From a checkpoint of a small masked image model: encoder arch vit.
Rows from block 10 of the encoder, named by matrix and row number. Rows with one number belong to one attention dimension. Each number is 128 + 32 x the weight over its row's rms, rounded and kept within 0 to 255. All counts start at 0. Numbers have three digits each. After the name is the row's rms in percent of the matrix's.
# q: attention query (encoder.blocks.10.attn.q.weight, 384x384), inputs 192-383
# k: attention key (encoder.blocks.10.attn.k.weight, 384x384), inputs 192-383
q.139 133:131106121105172148135113178154160135107144111079116126166119128139102122103121144108164135106123182123107080118165120149137158099075134129142152088171125161131146131093113143130158112109068109136176162079128138143081042109098181083115170129126127142151112142157148102104111140162162132172058183101175171136059149175062067153152125149143090145123052134043118162081110138157129104231096087155125203138146155137133123093099082170086112107176158128144107131065164142058168139163116073163118133091091118154124146122117152003144098150124068186204081158146148147101118124140109072122
q.140 116:092067106139175129150165051218200113109107139125106063136114151155128139145122121142138087117164149127158118140172125111125139118146053189156190088095170143086076106166132097120105137125135179110123151136109090134112102161162108139063160120129098039156068105155122117148141094112149145144109091132132155104156195177135141099158073040064115120132079127095190199111117126090143166156135123121153181118110176141137080121078100120123127141130123151125121161081108203196154122166162151144107083152158157175118132086155137087190139153139120073105174104151103163063086105170149090034
q.141 119:116073125177096098183147163144185180099156134092153162126109158130123130170117198101125162117110116123164130086110094122109169090157140141128096161146143154152124112172087182124142123133145134069145111156133110130121135126073122075112149143187112142168124183133106087138045051162129114108176111131110163196075128074156178117145128162202121059147113178088145138152149108153071093162127158154125105131140120083139152158120170057106116151124136107144124107117094172141094107132151109095134126124151162165180140168108140184136106100148120136163131196105119142113153130141108144130
q.142 121:049060101170110124076113109081108129126149074103088138075076131076073102164142110160089117123140142114145088156092116169178151136106085110143132138041118138132110146073155127143149168107117061129123059102173096150132144152096150105141152131112105199157158145110102105136110171110106071139149093121110041156124145237144141119169147101158133110106144141199168041179120113160171170120129129117165171114108121121142117137168155131124134103122166166071141077153158086155160100100105142130126175106096099137132136141171096102108148082112157099124169071112084130121097163127141097113
q.143 122:162149172115122154079086159169174177141109129149089126148134141144104107130100078113134176130132075144148121094195085108157127163145121142162128146115144098134112107193088103145089112086064094093122133131121120145108134107142146096154178115090122169134071139097156102121128135074111122075149100179201216118121155086103122112183161147193168133097113105125144205078136117113124128149091131078052131123125138110130103151134175113114117140121110005190106145158142132112107146176085153108076204123165168163128130155147158170112082091122154099098108097107112124091132070155140131103
q.144 120:126175164117117133097115131045143125153095144090087113109092152242157204096100182136128097100098135127113118115165149118129112093137119115096192110098145118141127135160143091137124144088116156107114116083127073127167141099122117170090193145109073098124116179103156075120145198124119108098125159094091106073075126140114130140130111112123121158121109208139113130128084087127101134085128121102094105133148133144099174161186152121109114157034163119153146152115110132164116076094109094168108134116103120167115091123191113112077136120166189106097136171167105166113129108098182145119
q.145 123:162145192103137151080138191140092118169193141095142219077153108080175115160134133090174101170154101115135087150157047109125108118105169117132146155134156169111136176087092172136115150153122123066150109134125097161212099106115113160145119143127176206246147170154085140086103117182121099106145126156102096152158155054120135129158130129133158208122119129169100127159110100136157136129132123132132121124123120092140148136088130139176122092129049106116169142114154166118053124082135163102120169170153138104161207152097129171157157109116163167147090078125142130075132119109084112122
q.146 115:128093118114120103130169165091156144121193137123122117114119131067129090156042086112142157173101136138114095100122094132135150069115148072177104151149155142143154133142097105146057095158109135083121116132151155098122107184095144117130061118093142048178117100135132135098108093131163168113167222151190191112190146108137043145183158147125172115117109088089172141107166117125088113154132139163171144079122112100094090099148076137115107130080192062121116067111178103094082075173117124120117166174156161092119147164118094178104149142134137208136049180126132121133096085092145112132
q.147 124:162051074118137131151126082122159140125146144167089128151136147143120104179085104077181152167125161115131112078131180122096105123105091142174080109134128115182143124091127099174063104152092093095122090096135128165126179137143110062132125114149209099151114082148124123175124120129134137141191151101197118175085179178144112162135088167151119144111150139091144104157169161189105068143163137087118146130118095129146108128163123136091091084099071073164152187152142161113118126129132157110179118119122130104168145112108149164147142165156113174094158166097145125144118132095101112059
q.148 126:168088139106157065109167104178066171106115084136145129144169189116072154126138163138138130146137151129146127131128079130088156132137130093173138185123127179121125122111145152096177112163080151132149086121102170174156114093115127082154198134098133165086082101144124147150117098160157128114107078089140065108164161086155100124099101134125097116140121078119159097163165130162155088169140190194107100152098170168158211074110192160110111146181068148140104077127096151120093136134125131129156122104121114129190147144103104178120122127112118125158116099102101085108155113106121111057
q.149 111:077170080086110101094092119131121173127137069154115122105137145146138133164139137103192141120120058093143152091102113148164099151156159105099111165122102095184058170222179158123093165075135112106117087147115118128147181135106132184094188101152124103175166193103164108126156089164125137110115118132100135122226113152155116108202134139152146080093116180125155156134105115096097121134144173117160090092154107111144087175127108166148161166076162142090129114114111153131139155054152109130076156125129098185099143137151132157106154100105126119104117171126157120169113082170115168069
q.150 114:141136170179117115154083112165156171125151159066078109092163147139151131127145089092168162164113125109153116087162111119117086137107161190126121180136135118135084113147151106131076105148158077073118104146116059173098093157140154117193096169152119070134142107159137098114098085084135153135128160103107180095124113184099146127109171152088156142141148160096117144110143162061069177108199159150068083095177168065107127119147131152178140053121128086130143182184134146129122123140162149112128110115146167139126070107101085230114106157083181052063107178147133157117101114089166111105
q.151 129:122126211133143157100117105101188114168150086130015137096144088173193144138117098088056071131072128135159090164129150114151107123114113101140193145142173120093108142118121100162105163109127141128134124152149109111150192150118117144080108131127109130143095145108177139077123153174123127106122166127067114123175144096160118131180133169131129154177125119108137132117138159131127171163081121113112121118141102070094130129087183107140142149149141115096164180116093152136149069075096117136155130139202103098142126146049179116143130117159121096079134144119106099175103171131201118169
q.152 129:156060161142101123155112129158174128172135155135115159119088116126149191138147134131150171111101101118127097148157060118088154148131157111130172106068149225100142188132134148119143142126141140107131108153135137116129155142140158118113151147117116138145104120112127128070120110161139121128214090095082170133114174123153166100143134105096165154095118159153097107105123124107112140107141152166113068111121165071084129074092117118137158119060200136139112126181033164090127130125131147092149157134139181115159096136149085219090108181102142083071102146162131112048123099115163095153
q.153 117:080199140126131135117129139106190130162131139145129157124055122116106121178169129090094094092097109110165102122162107137175108099102118154102079163121126109111136121095119152095174140131191110185133117105092109140145172133096147139131112103127152169110111124120086072170146162197139104059147131159105107180163108112108056051071123143116123123124084150083214155154090133105177045067111148070147144099167126098123093081159152183212136087146123161086108140125159132128128108095163154070118154107137146132125106097130167200140110144104109085114133146208126088117118153155143139150
q.154 130:119113165086163131158128113087138179187122096055149087129068122096116165126191169114144101162083139104154155142126157112115175120114139158117099174119125158088184105116100073130140157120107137118134126159150076096119101142130121129138134144137130120097107076111181042142108117092109147071174130147088134092143125143098101118206126098135122103144149112198129142122124090183136113166166134169092120169158108108110123104157162167078133132134153107085162162052137122148143107155106088156048136096055135137161161104127105158153104115121097104082127118128078202087098129116141119144
q.155 127:171150165115091160130149156105178049100114123088103161151110119110122183081190135138113062147179103178150171158083162138119158163125165093124124131123100182116125099163138132104124123109118149186174149147177117103187138045115140122130193135108138162149136158083144119155119117164101025141135081184101163133161138122065177127169142099113094079148071118117105130180075097135150138156123125120146123146126108141105164141139243093162199121154096181125144133141115133136168177136139125091168131085172142129087141157150126088137173139151094096098129075147102118169114165142131097137
k.139 132:040171095076133126133141105078161105121065086147089147125144115135127137101070124097123115174081181068170106138100072135120110107120076097064148141119113122103129113084146126087107161152134140125105202086146085119127157176135118113158104166152094121138089097173107146139140080124194170191106194107092085145110060169181166181144142128126103161173170193128144099159079098131158194141153128146110119119123125128090108183163164110131072170158166144169099134135148078115123136044118161097184070117132090143109151154115140102113148155096149125117156089140098101172131110131139121204
k.140 115:147066129160118110121135182094166104149137078185109092103167141107151091084143110122129106112167077124168200152123153136143228068082147126137133084063157124131124072159130161097148170100099095151139150134117136162163048115115159106134106122087113128101168087135095110159154163160129142071086137101128166162130068139024106194147159077123101179162163118119089158136097068103163153114177152243131188099140166164185140137108127115144136148185125148135125091141126151182139124103184120141079117123198130107087136131173114129145111139116114130170147110072088152097101157135105140136
k.141 136:126050117140092131123180090120108135137109142111089133140085119177141137107134061151146151149167148099159074083104145137121093135163145074115110127126051143143131136198063136180135115143175121085082105134079188091126131134175110107074165149138101122133126145188134125119182175091069163167161145108086105166120111125205121140178116116240055161174117082136127113155151141171125112110068154127053132113164193093142142191151098101168109135119114106093149105082131112127090153168099069111155155144113140130141137093111119096136128102118093091098164160134128139123150114067099119056
k.142 121:151124106077137114145145130136102134164077122050156103129128176152078085063146165081094088152141121128158140165113097131116135101060166122134136109090114186153102091139191126137073118094107147164130099163188143174185154157158165202131113100107153097152152113083083078162181134112109095159130190157147103193187069161147110144143120153105112097091128123097101085147116179122151076197096165088147179134116121116144094126143144145109062054137114106107100141125127127125179170164111139077160127079110111148146086130182109085103132162140091131138149122098095174160099162150101143119
k.143 120:094120148131095121144134169141182156153048141101119141094097142163089131166127134141192125160125183116121149113122085211141122166137167066092132129147157129077062115168134189075154153135097110127125112149151171103159102129155191101095073181089105128158190146183143141131152100140166175108142116165168080192141138070072131081136164156135060178172168130097079176137145135106117128188156156136079113025128187156132138167116184091173121185080113153141144181121121167179150084083104099181152089168130114119136144117118149132111103084167114131126082161070201103100134170137131129107
k.144 123:191094167158100155121158151121143152041132105142094122143103139124088054127102151088092162193182137018163156078161100147100126154100116175156129141149086127090139126122056193093053118121135115169144174129082125118189099141140194126122155130152131130149157174109144088126098116133115081138131140129141173170143157098129164154142140147073157141134174146080105107147147151109155177146100118129104138055124182125125105128053106140165053194075166149173149176149139162134136141112115174179133100081175164110129129162131176121146154091118093176148103135116111189117066100080098147090
k.145 127:111118148160135107185127120151139166243141133106215161116141138159114132118095081174124108045178082050078084140148129132077068128173131158156206195098134137150112159119161076092172139174133118117132106056112132100163145129086088114123107177140172175105129166117104109114097168149083163154163112115111092069155173120072161122152159131114086148119154147163117134169122087127161068114112150144112113120077094119137099152131154182111192090050120070133140117154182134132112129069129154064146132119097110134099150112089112111089068138132100089165158082130142083132100092159150183173
k.146 115:123155110057089089152179131159202070209085193130145146107111107107197154181116170171135095067113097126138146106139084091143165148181115142183118148143120124127123166111078116067111138135211125191133150137074071151119113148127153109099136164148089090103161156183108078069160116172173144111079098093166068126117126115128072117102145118106132115142140175127177128152147096146135064148130094082141114099135107082099122176117160113165151123115138041130103166127116140069135157114146120085090090173108074117165164134107123124133120143150174106140137161130117145155183084124084122085
k.147 133:135159160086113109162144074140087124152125129136186158117181166141185104136123083174077173153169082194093094185130078147160111147150138083094111159110109152127095161152151144184095184146143056183114173111150140163100156147128099196076086080184048163127085166141071120170195153160123107204101127175199151105105176106120038089137124055111096156105108126175101118148082064115109146150145105080167164150164096171132187112107113200179180102079153136129093199126049136079115148121091124095118096180164103105152185142164111119092121092147103048178189079120128097117195086143146092170
k.148 124:120134088121146109135071137139122126185152148087144136188168132157193124120138125185143122094145118165094127078155066125123098129118138086170111114123126192095144182135089072193162160159153109118084152101133078228099153155126137093143086048048163129070157153127105136137155167178147175129224131117093128133133117098126053135165125176180082114141151151143151122122143100142117126113129113118154133119184129179145161150111085168104156132115113072072080093146122113133118055120110086101125068110128124157178115169102108133126143113098134153087116132131163078124129069150145132123
k.149 118:102112145184137132126196134052141181158138152127085081118070099102147101131118112148143120146175145123148106173133098133118144143115111143116127128137093119097108176153105076142165136152161159103145105174130067132149138128083114121101129082107054153132104097077104132172171135076128105117147101125115140154123207121102100142132130079174140099113092132087128133155114160144137073120164121184152078084117108169166131220138124137225104099085118163133171109116207138144168151123137159077096121102170181208131109116155140122118143128114096098138142138159103129099088085094087094129
k.150 121:164104162119145065106116127219122119161099136128176199113145166163105140126206146129140130117060141083131111153128134080138104139131092187151164096096087090096147099157164056179141153150118153128172172125109128171125101119136143139112116170177131135153147133174183101113155117145172163090113106179177170145057085109134129117158101195120110118054085184112148123136189119131126146158132125095078098182134108063119109095119147127143135174146095074141135190132140169093095090173131122126158084101154121095132159100105128162167107150129152170148133128153069109131151130106185105171
k.151 132:109135144167136095088109152200070138114167114121140152087123157119131093101122105122123139110153085105141200107121084128094058164125138106106080130087117119159105109143082103101141153049184129152168063130113131114195146144092139086124099066177144146112140149050075069136165125230141129146084129117156122181149121065096166117144118101110171140118147103114087095119105135102163097123117116148054158122099132098125068146123046143185126151130128128161105146129142138155100127145093163078115208102121133117132101108147102144131096132082153085119115135144151130132073139121133062158
k.152 118:100162132086096137123107168143116157182210116141110108117161181146159149170097081112171103157081073106170146134132131098108141145129150155136110127125158125152108155123057107123133128162116123125099107061063126120100113137078124138128110123139155125093102107130119113183084116160121156226113142179103172173121108067146175110165141105114108095171096095132116117102198154168153124195137183192092037149150140120136068184115120146148149185092125074174131092124149172149122146111139147102116115165137150098118132097138198107094162185151144156178145185102146097102168163087138109074
k.153 122:082087099152105156099078087130139165132145168152077154164141145126122133111164080186109142154164148149123088138109112151167137187073127187129172102108128099135149122094099104164114121139159086166177121123135117099150116172081152167104097080110170179184191121094092168210114140190146107122119158139149095152124153159115049126080133142139077110111084121138176109175121140122188110149142130152093155096088126144153150122121130148102138154146124145128105124112152112150133101159074094104128160109080154101096230133116091088115063127171137133104190090141157135162051175094141083092
k.154 118:096128113135153051074163110131173100175164166151111145176080134152193139134153125080086099136137135136150170130117176137117143127138104131126110110128181091089121105125142120138146180128118116109173151178108165144135154150111156140048122132141120131099116127132091111164113119178140063118132120129180118178108143089080046136178162162131140146127112118141035156160202126144067097144203089124087132179107121190094127118164071141107123101134163149132124109134119140105118121105080147144163168124187170111186145095096115172124141159166200153099130166172159116117106078114170101122
k.155 128:120134151188115133154099178105096142047165065162155070116201097059149138099080160092093148129138117109109144172114171134148085046111172146163127141157197175144124107160168143143118161111155151140192071143138119068195149140167134141175098142105175123118093094050084092124148113075132139171091127119085083058131122138080156109139116131105163150154170147129098131150120154155114159099118115086133087122095097157089151124107065114075143108108117093101167115167161096161099138175163102127138197105080120114120109102095191161146125095084156138095121172093170143142102094049105099127