Rows from block 5 of the encoder of a small masked image model, named by matrix and row number. Rows with one number belong to one neuron. Each number is 50 + 10 x the weight over its row's rms, rounded and kept within 0 to 99. All counts start at 0. After the name is the row's rms in percent of the matrix's.
After each neuron's rows are labels from the 100 images, of 14976, where the neuron reaches its highest value: "strongest on" is what is common among them. Only what is clearly more common there than usual is listed. The data: photos with spoken descriptions (Open Images, Localized Narratives). In brackets: how many of the 100.
# fc1: MLP up (encoder.blocks.5.mlp.fc1.weight, 768x384), inputs 336-383
# fc2: MLP down (encoder.blocks.5.mlp.fc2.weight, 384x768, transposed), outputs 336-383

fc1.87 090:57 41 49 78 56 44 55 49 57 46 53 51 56 47 53 48 33 29 44 69 60 27 33 36 47 58 46 56 27 36 69 39 38 49 59 23 57 44 41 58 32 47 55 54 58 55 32 59
fc2.87 092:49 53 44 44 63 50 57 44 28 46 53 41 56 47 40 51 59 57 29 43 51 56 72 32 55 43 42 36 39 47 69 56 54 49 60 66 52 46 59 40 60 54 46 43 29 52 61 43
strongest on: text has "wall" (44)

fc1.762 089:33 50 40 57 59 54 38 65 40 46 46 58 56 46 43 61 44 38 65 49 48 44 72 57 59 64 49 44 26 60 69 52 43 41 36 46 67 45 40 49 56 48 51 69 41 61 38 53
fc2.762 099:59 48 52 31 54 37 51 45 34 53 47 47 32 68 54 46 64 60 46 38 56 50 45 57 39 33 64 41 50 41 35 38 46 53 46 47 57 48 34 64 57 46 53 60 65 51 48 44
strongest on: text has "road" (29)

fc1.200 102:46 48 43 33 49 51 52 73 31 68 66 51 50 59 50 53 47 65 35 67 64 46 68 42 67 50 46 59 33 62 47 50 54 46 68 33 61 53 57 55 60 49 36 31 53 44 33 49
fc2.200 098:42 42 60 73 49 58 37 39 65 41 29 48 51 45 58 44 50 46 61 33 32 49 32 48 37 37 44 39 56 46 44 39 49 53 44 63 44 40 49 43 42 60 52 74 52 55 61 40
strongest on: text has "white" (30)

fc1.754 084:37 42 29 53 55 57 22 51 63 46 43 41 48 55 44 54 50 54 54 44 55 59 74 46 59 43 57 54 50 56 58 69 46 40 64 46 58 33 55 49 58 56 43 59 54 63 62 41
fc2.754 087:42 51 47 41 41 64 68 60 49 63 47 69 58 49 62 65 34 59 41 46 54 48 47 44 43 60 29 57 54 38 69 38 49 43 48 50 57 57 41 54 41 57 64 55 48 39 57 53
strongest on: text has "dark" (25)

fc1.462 106:59 76 44 60 36 42 54 56 54 24 64 46 54 55 49 50 45 48 50 51 70 46 51 49 50 32 51 47 55 47 74 68 46 38 48 39 59 62 45 35 41 47 55 45 53 51 46 56
fc2.462 118:39 43 39 57 53 36 61 47 41 58 54 60 61 46 48 43 53 49 49 56 35 39 53 74 43 54 39 62 47 42 50 24 47 59 54 50 47 53 48 51 49 55 29 45 45 55 51 55
strongest on: text has "wall" (41)

fc1.297 100:56 55 70 57 25 27 47 57 53 58 67 20 49 39 52 51 58 42 34 64 55 37 50 63 63 54 45 55 51 45 46 42 39 51 62 48 64 63 59 58 48 49 60 62 34 49 57 51
fc2.297 119:37 46 52 46 59 57 66 57 52 50 45 48 48 57 41 58 44 52 55 45 59 40 48 30 48 59 47 51 53 46 63 47 66 53 50 46 49 40 52 38 69 50 47 34 56 46 58 47
strongest on: text has "white" (32)

fc1.230 107:61 39 62 50 63 64 48 43 40 44 48 53 41 56 38 45 51 52 40 59 45 54 59 49 52 48 54 49 42 36 47 64 47 39 46 72 66 53 50 54 44 49 37 66 56 47 56 50
fc2.230 099:41 62 45 52 45 42 55 51 65 43 47 48 57 42 62 56 66 47 74 38 45 45 59 42 50 56 33 53 51 55 64 43 55 53 53 34 41 43 63 37 64 52 64 38 30 62 42 44
strongest on: text has "white" (35)

fc1.365 102:47 40 53 43 48 66 64 50 43 51 41 40 52 59 53 44 48 50 44 37 55 52 49 36 50 41 63 45 44 60 56 57 35 45 43 66 46 45 50 72 64 39 56 41 45 60 41 35
fc2.365 091:47 56 51 57 45 56 37 65 65 45 61 51 46 47 57 60 59 42 46 47 42 45 58 58 45 56 34 47 48 45 38 27 59 46 53 43 48 39 54 35 43 52 35 55 56 46 63 62
strongest on: text has "road" (35)

fc1.150 125:54 38 43 57 32 48 60 54 52 41 63 39 52 56 55 40 65 62 56 63 63 56 38 50 46 61 43 52 57 38 56 50 47 35 53 46 53 62 42 49 43 43 53 35 63 57 50 72
fc2.150 115:40 52 46 57 53 57 58 63 56 61 45 56 66 49 44 56 43 33 47 48 45 52 57 62 54 67 49 63 51 60 40 79 44 50 48 68 50 36 45 28 39 41 45 43 42 67 56 52
strongest on: text has "wall" (54)

fc1.665 118:46 55 46 51 73 44 49 46 64 51 39 44 57 45 54 77 37 53 37 56 41 42 52 39 41 55 56 33 45 43 62 41 48 38 45 40 26 55 59 60 71 55 51 49 37 53 53 57
fc2.665 111:44 50 41 55 39 46 64 56 50 47 43 53 27 36 51 34 51 44 37 57 43 56 43 64 45 38 66 43 53 40 41 57 61 68 40 38 55 60 42 45 47 51 55 51 53 42 50 52
strongest on: text has "building" (25)

fc1.643 103:64 51 43 34 48 43 38 47 37 51 55 34 41 48 63 64 44 29 39 53 49 41 64 74 44 54 37 58 48 36 52 43 57 47 67 47 45 39 70 51 35 58 41 50 43 62 27 45
fc2.643 100:46 43 54 61 49 56 40 57 57 37 39 67 55 43 36 41 57 62 57 39 50 60 42 19 49 54 60 38 57 35 47 43 40 55 39 48 43 66 40 54 58 52 54 61 54 31 67 44
strongest on: text has "dark" (35)

fc1.705 109:59 69 38 47 58 50 38 67 33 55 55 45 45 36 67 40 37 55 45 41 39 63 55 39 46 24 42 64 55 51 34 37 46 44 58 64 45 33 36 65 61 52 43 51 34 67 34 48
fc2.705 094:52 43 68 37 57 52 69 51 63 48 59 61 51 75 34 56 77 44 51 55 59 48 50 54 61 62 61 16 39 48 80 51 37 50 40 53 49 52 68 41 49 49 66 49 64 52 59 59
strongest on: text has "dark" (26)

fc1.77 095:35 63 36 56 49 57 37 70 44 45 35 53 63 48 53 28 60 48 48 51 38 27 54 41 40 66 60 49 61 33 55 58 57 65 52 32 38 61 40 46 40 41 44 54 47 57 46 53
fc2.77 095:51 62 63 58 55 39 60 48 49 58 64 49 46 50 50 78 36 54 53 47 52 62 40 58 59 31 39 42 45 57 45 42 39 59 50 58 64 45 67 51 46 57 58 51 64 47 44 40
strongest on: text has "trees" (58); text has "sky" (57); text has "buildings" (28)

fc1.423 091:71 47 52 34 44 59 26 46 58 54 74 46 54 53 56 48 40 38 64 41 62 41 47 41 36 54 53 57 43 82 44 48 57 53 55 63 51 67 59 51 51 38 43 43 47 43 29 52
fc2.423 087:48 34 59 54 43 37 50 50 42 32 37 48 48 76 47 44 56 51 29 47 44 51 54 51 52 53 42 55 42 38 78 70 48 44 57 55 59 37 45 57 64 41 53 60 55 38 53 39
strongest on: text has "sky" (50)

fc1.441 102:52 44 55 38 49 39 44 59 41 56 64 50 48 46 27 60 49 50 44 70 49 50 53 36 44 57 61 42 47 46 39 45 46 44 45 51 42 46 42 51 51 66 55 58 61 54 36 50
fc2.441 096:35 44 44 63 50 56 44 43 56 45 48 46 49 48 64 42 44 61 59 34 43 54 40 56 52 37 47 57 54 50 67 61 55 42 52 71 56 46 58 54 53 38 56 45 49 50 64 58
strongest on: text has "lights" (25)

fc1.436 099:54 30 44 42 45 48 59 69 43 29 40 38 58 59 53 47 56 44 48 38 45 56 45 61 36 44 55 65 54 35 31 54 67 39 44 57 36 47 48 37 41 58 33 52 55 48 54 36
fc2.436 099:49 42 40 63 29 54 37 44 63 58 49 51 35 46 53 35 47 70 45 57 58 44 39 40 71 47 40 43 51 69 48 43 49 55 46 48 63 61 45 67 43 52 55 45 47 53 49 41
strongest on: text has "trees" (62); text has "sky" (59)

fc1.202 103:60 40 46 65 46 52 54 55 40 50 60 52 44 55 48 53 48 41 50 46 55 35 47 59 58 41 50 54 49 55 54 64 43 62 53 63 48 62 42 45 60 59 51 49 62 36 34 36
fc2.202 105:24 43 40 28 51 46 56 44 54 57 49 50 51 56 66 46 45 47 45 51 33 57 56 34 40 59 57 43 35 52 52 39 36 49 47 58 48 46 50 53 58 42 49 63 40 66 75 58
strongest on: text has "building" (25)

fc1.602 119:77 41 52 26 53 62 37 62 48 59 49 52 36 67 36 37 65 48 53 64 51 49 48 54 54 54 48 50 56 42 47 44 54 54 39 60 60 54 47 37 54 54 51 61 47 54 54 47
fc2.602 121:49 52 51 61 45 61 55 53 50 41 61 60 41 38 53 54 68 55 38 44 54 49 48 45 51 46 46 37 36 35 62 51 40 63 42 22 59 57 46 52 50 43 78 28 49 36 62 63
strongest on: text has "road" (25)

fc1.12 111:50 43 45 46 54 49 44 57 59 50 49 59 39 47 51 51 62 49 56 49 47 51 35 36 42 47 48 49 57 25 60 51 46 37 49 54 72 49 44 31 62 28 32 53 52 42 38 53
fc2.12 113:42 50 71 61 47 71 56 63 41 50 43 55 70 48 54 34 61 46 37 60 65 48 53 60 45 44 42 58 56 59 57 66 49 42 49 51 48 48 47 57 46 58 55 53 45 47 43 60
strongest on: text has "wall" (42); text has "table" (33)

fc1.610 135:61 47 55 39 54 69 52 50 61 37 23 33 40 43 66 41 42 46 57 44 47 52 67 47 39 48 58 62 46 54 59 50 49 57 45 52 56 55 52 61 45 58 54 48 54 41 34 45
fc2.610 133:67 54 29 46 46 56 41 51 46 51 48 53 56 54 48 35 54 42 42 38 68 42 65 62 54 39 51 43 32 54 48 39 09 51 72 62 43 37 46 55 50 56 44 61 43 50 47 49
strongest on: text has "road" (29); text has "building" (26)

fc1.343 100:47 54 54 51 41 55 41 39 38 47 60 47 48 55 61 57 58 42 49 42 41 49 38 36 36 52 50 39 52 57 68 54 45 45 36 39 41 49 44 41 43 50 49 77 63 41 52 45
fc2.343 098:43 56 31 59 54 41 69 64 45 43 48 51 64 32 40 39 38 55 55 48 33 55 56 68 61 44 46 55 52 39 51 61 51 52 56 63 49 40 56 47 51 52 50 41 48 41 44 54
strongest on: text has "sky" (60); text has "grass" (29)

fc1.542 102:44 41 38 58 19 53 54 39 55 48 55 55 35 50 51 49 54 53 33 60 65 54 46 59 36 61 61 61 42 34 49 58 33 67 53 57 46 49 64 49 63 59 67 40 55 56 49 41
fc2.542 101:55 58 54 42 62 45 51 55 32 45 61 41 66 52 32 48 45 37 55 40 40 54 42 31 67 38 41 32 46 68 40 39 70 41 33 38 54 57 37 52 53 38 40 48 36 44 45 59
strongest on: text has "wall" (45)

fc1.667 105:61 52 50 53 43 42 67 33 47 45 52 45 53 55 51 40 52 44 62 53 43 47 36 32 52 30 49 37 39 41 47 47 38 56 63 54 61 58 33 58 74 66 45 37 55 59 56 41
fc2.667 100:33 49 56 41 71 53 23 66 55 42 62 51 54 33 34 64 41 61 31 49 65 47 63 58 58 69 50 52 58 55 48 54 64 41 33 45 40 38 61 42 30 34 50 67 48 49 47 48
strongest on: text has "dark" (38)

fc1.663 114:40 52 45 47 66 44 51 51 49 53 65 33 40 36 50 49 51 35 45 37 59 56 53 54 63 55 50 53 57 30 50 45 42 44 51 54 47 52 65 54 54 66 61 63 48 50 49 60
fc2.663 109:72 52 47 43 28 52 58 55 34 58 44 47 45 48 59 66 45 60 61 65 51 31 45 47 52 42 46 44 55 51 44 37 57 57 35 47 67 60 41 50 48 41 44 46 56 59 56 29
strongest on: text has "trees" (71); text has "plants" (32); text has "grass" (31)

fc1.162 116:51 41 43 41 42 44 46 58 45 52 48 58 42 45 60 42 53 52 40 49 53 53 54 45 54 36 45 54 59 37 51 37 53 48 53 55 44 29 47 45 57 53 55 61 38 57 57 48
fc2.162 102:52 55 47 53 54 65 47 64 51 53 74 46 56 65 47 56 66 48 49 38 50 50 55 41 46 58 62 58 33 50 42 62 29 60 61 61 56 67 44 54 46 62 57 50 51 65 39 54
strongest on: text has "dark" (26)

fc1.124 109:59 55 52 58 55 54 67 54 57 56 55 40 64 54 52 50 35 50 38 56 46 53 52 61 34 51 61 64 43 56 64 69 55 52 42 29 79 57 59 37 41 52 58 54 55 52 60 55
fc2.124 115:49 62 49 78 60 51 33 50 45 53 62 57 56 46 59 51 43 68 61 53 46 43 49 53 29 46 55 35 36 55 47 45 52 27 48 63 54 66 36 33 51 59 55 40 45 54 52 34
strongest on: text has "wall" (43)

fc1.311 093:56 35 66 60 54 68 54 53 40 60 59 37 66 66 54 38 44 52 34 49 48 55 39 51 54 55 68 53 57 38 42 18 42 41 42 48 37 43 46 46 57 66 55 31 37 49 52 49
fc2.311 100:55 70 38 38 53 37 39 45 55 43 49 64 39 50 46 54 42 47 53 37 56 59 62 54 49 60 47 28 31 72 41 61 39 42 44 51 68 59 36 40 42 35 55 67 53 46 40 63
strongest on: text has "road" (25)

fc1.292 101:53 49 31 45 44 59 58 63 65 65 52 58 79 48 52 42 48 49 59 57 56 59 51 60 60 58 61 48 37 60 57 41 38 61 40 44 50 40 52 53 38 58 63 57 55 39 64 41
fc2.292 096:40 55 60 59 55 50 40 54 31 40 49 25 21 66 53 63 53 64 34 49 38 41 51 48 44 35 45 56 51 38 49 62 61 45 56 50 42 65 52 39 59 39 30 53 28 62 37 52
strongest on: text has "white" (36)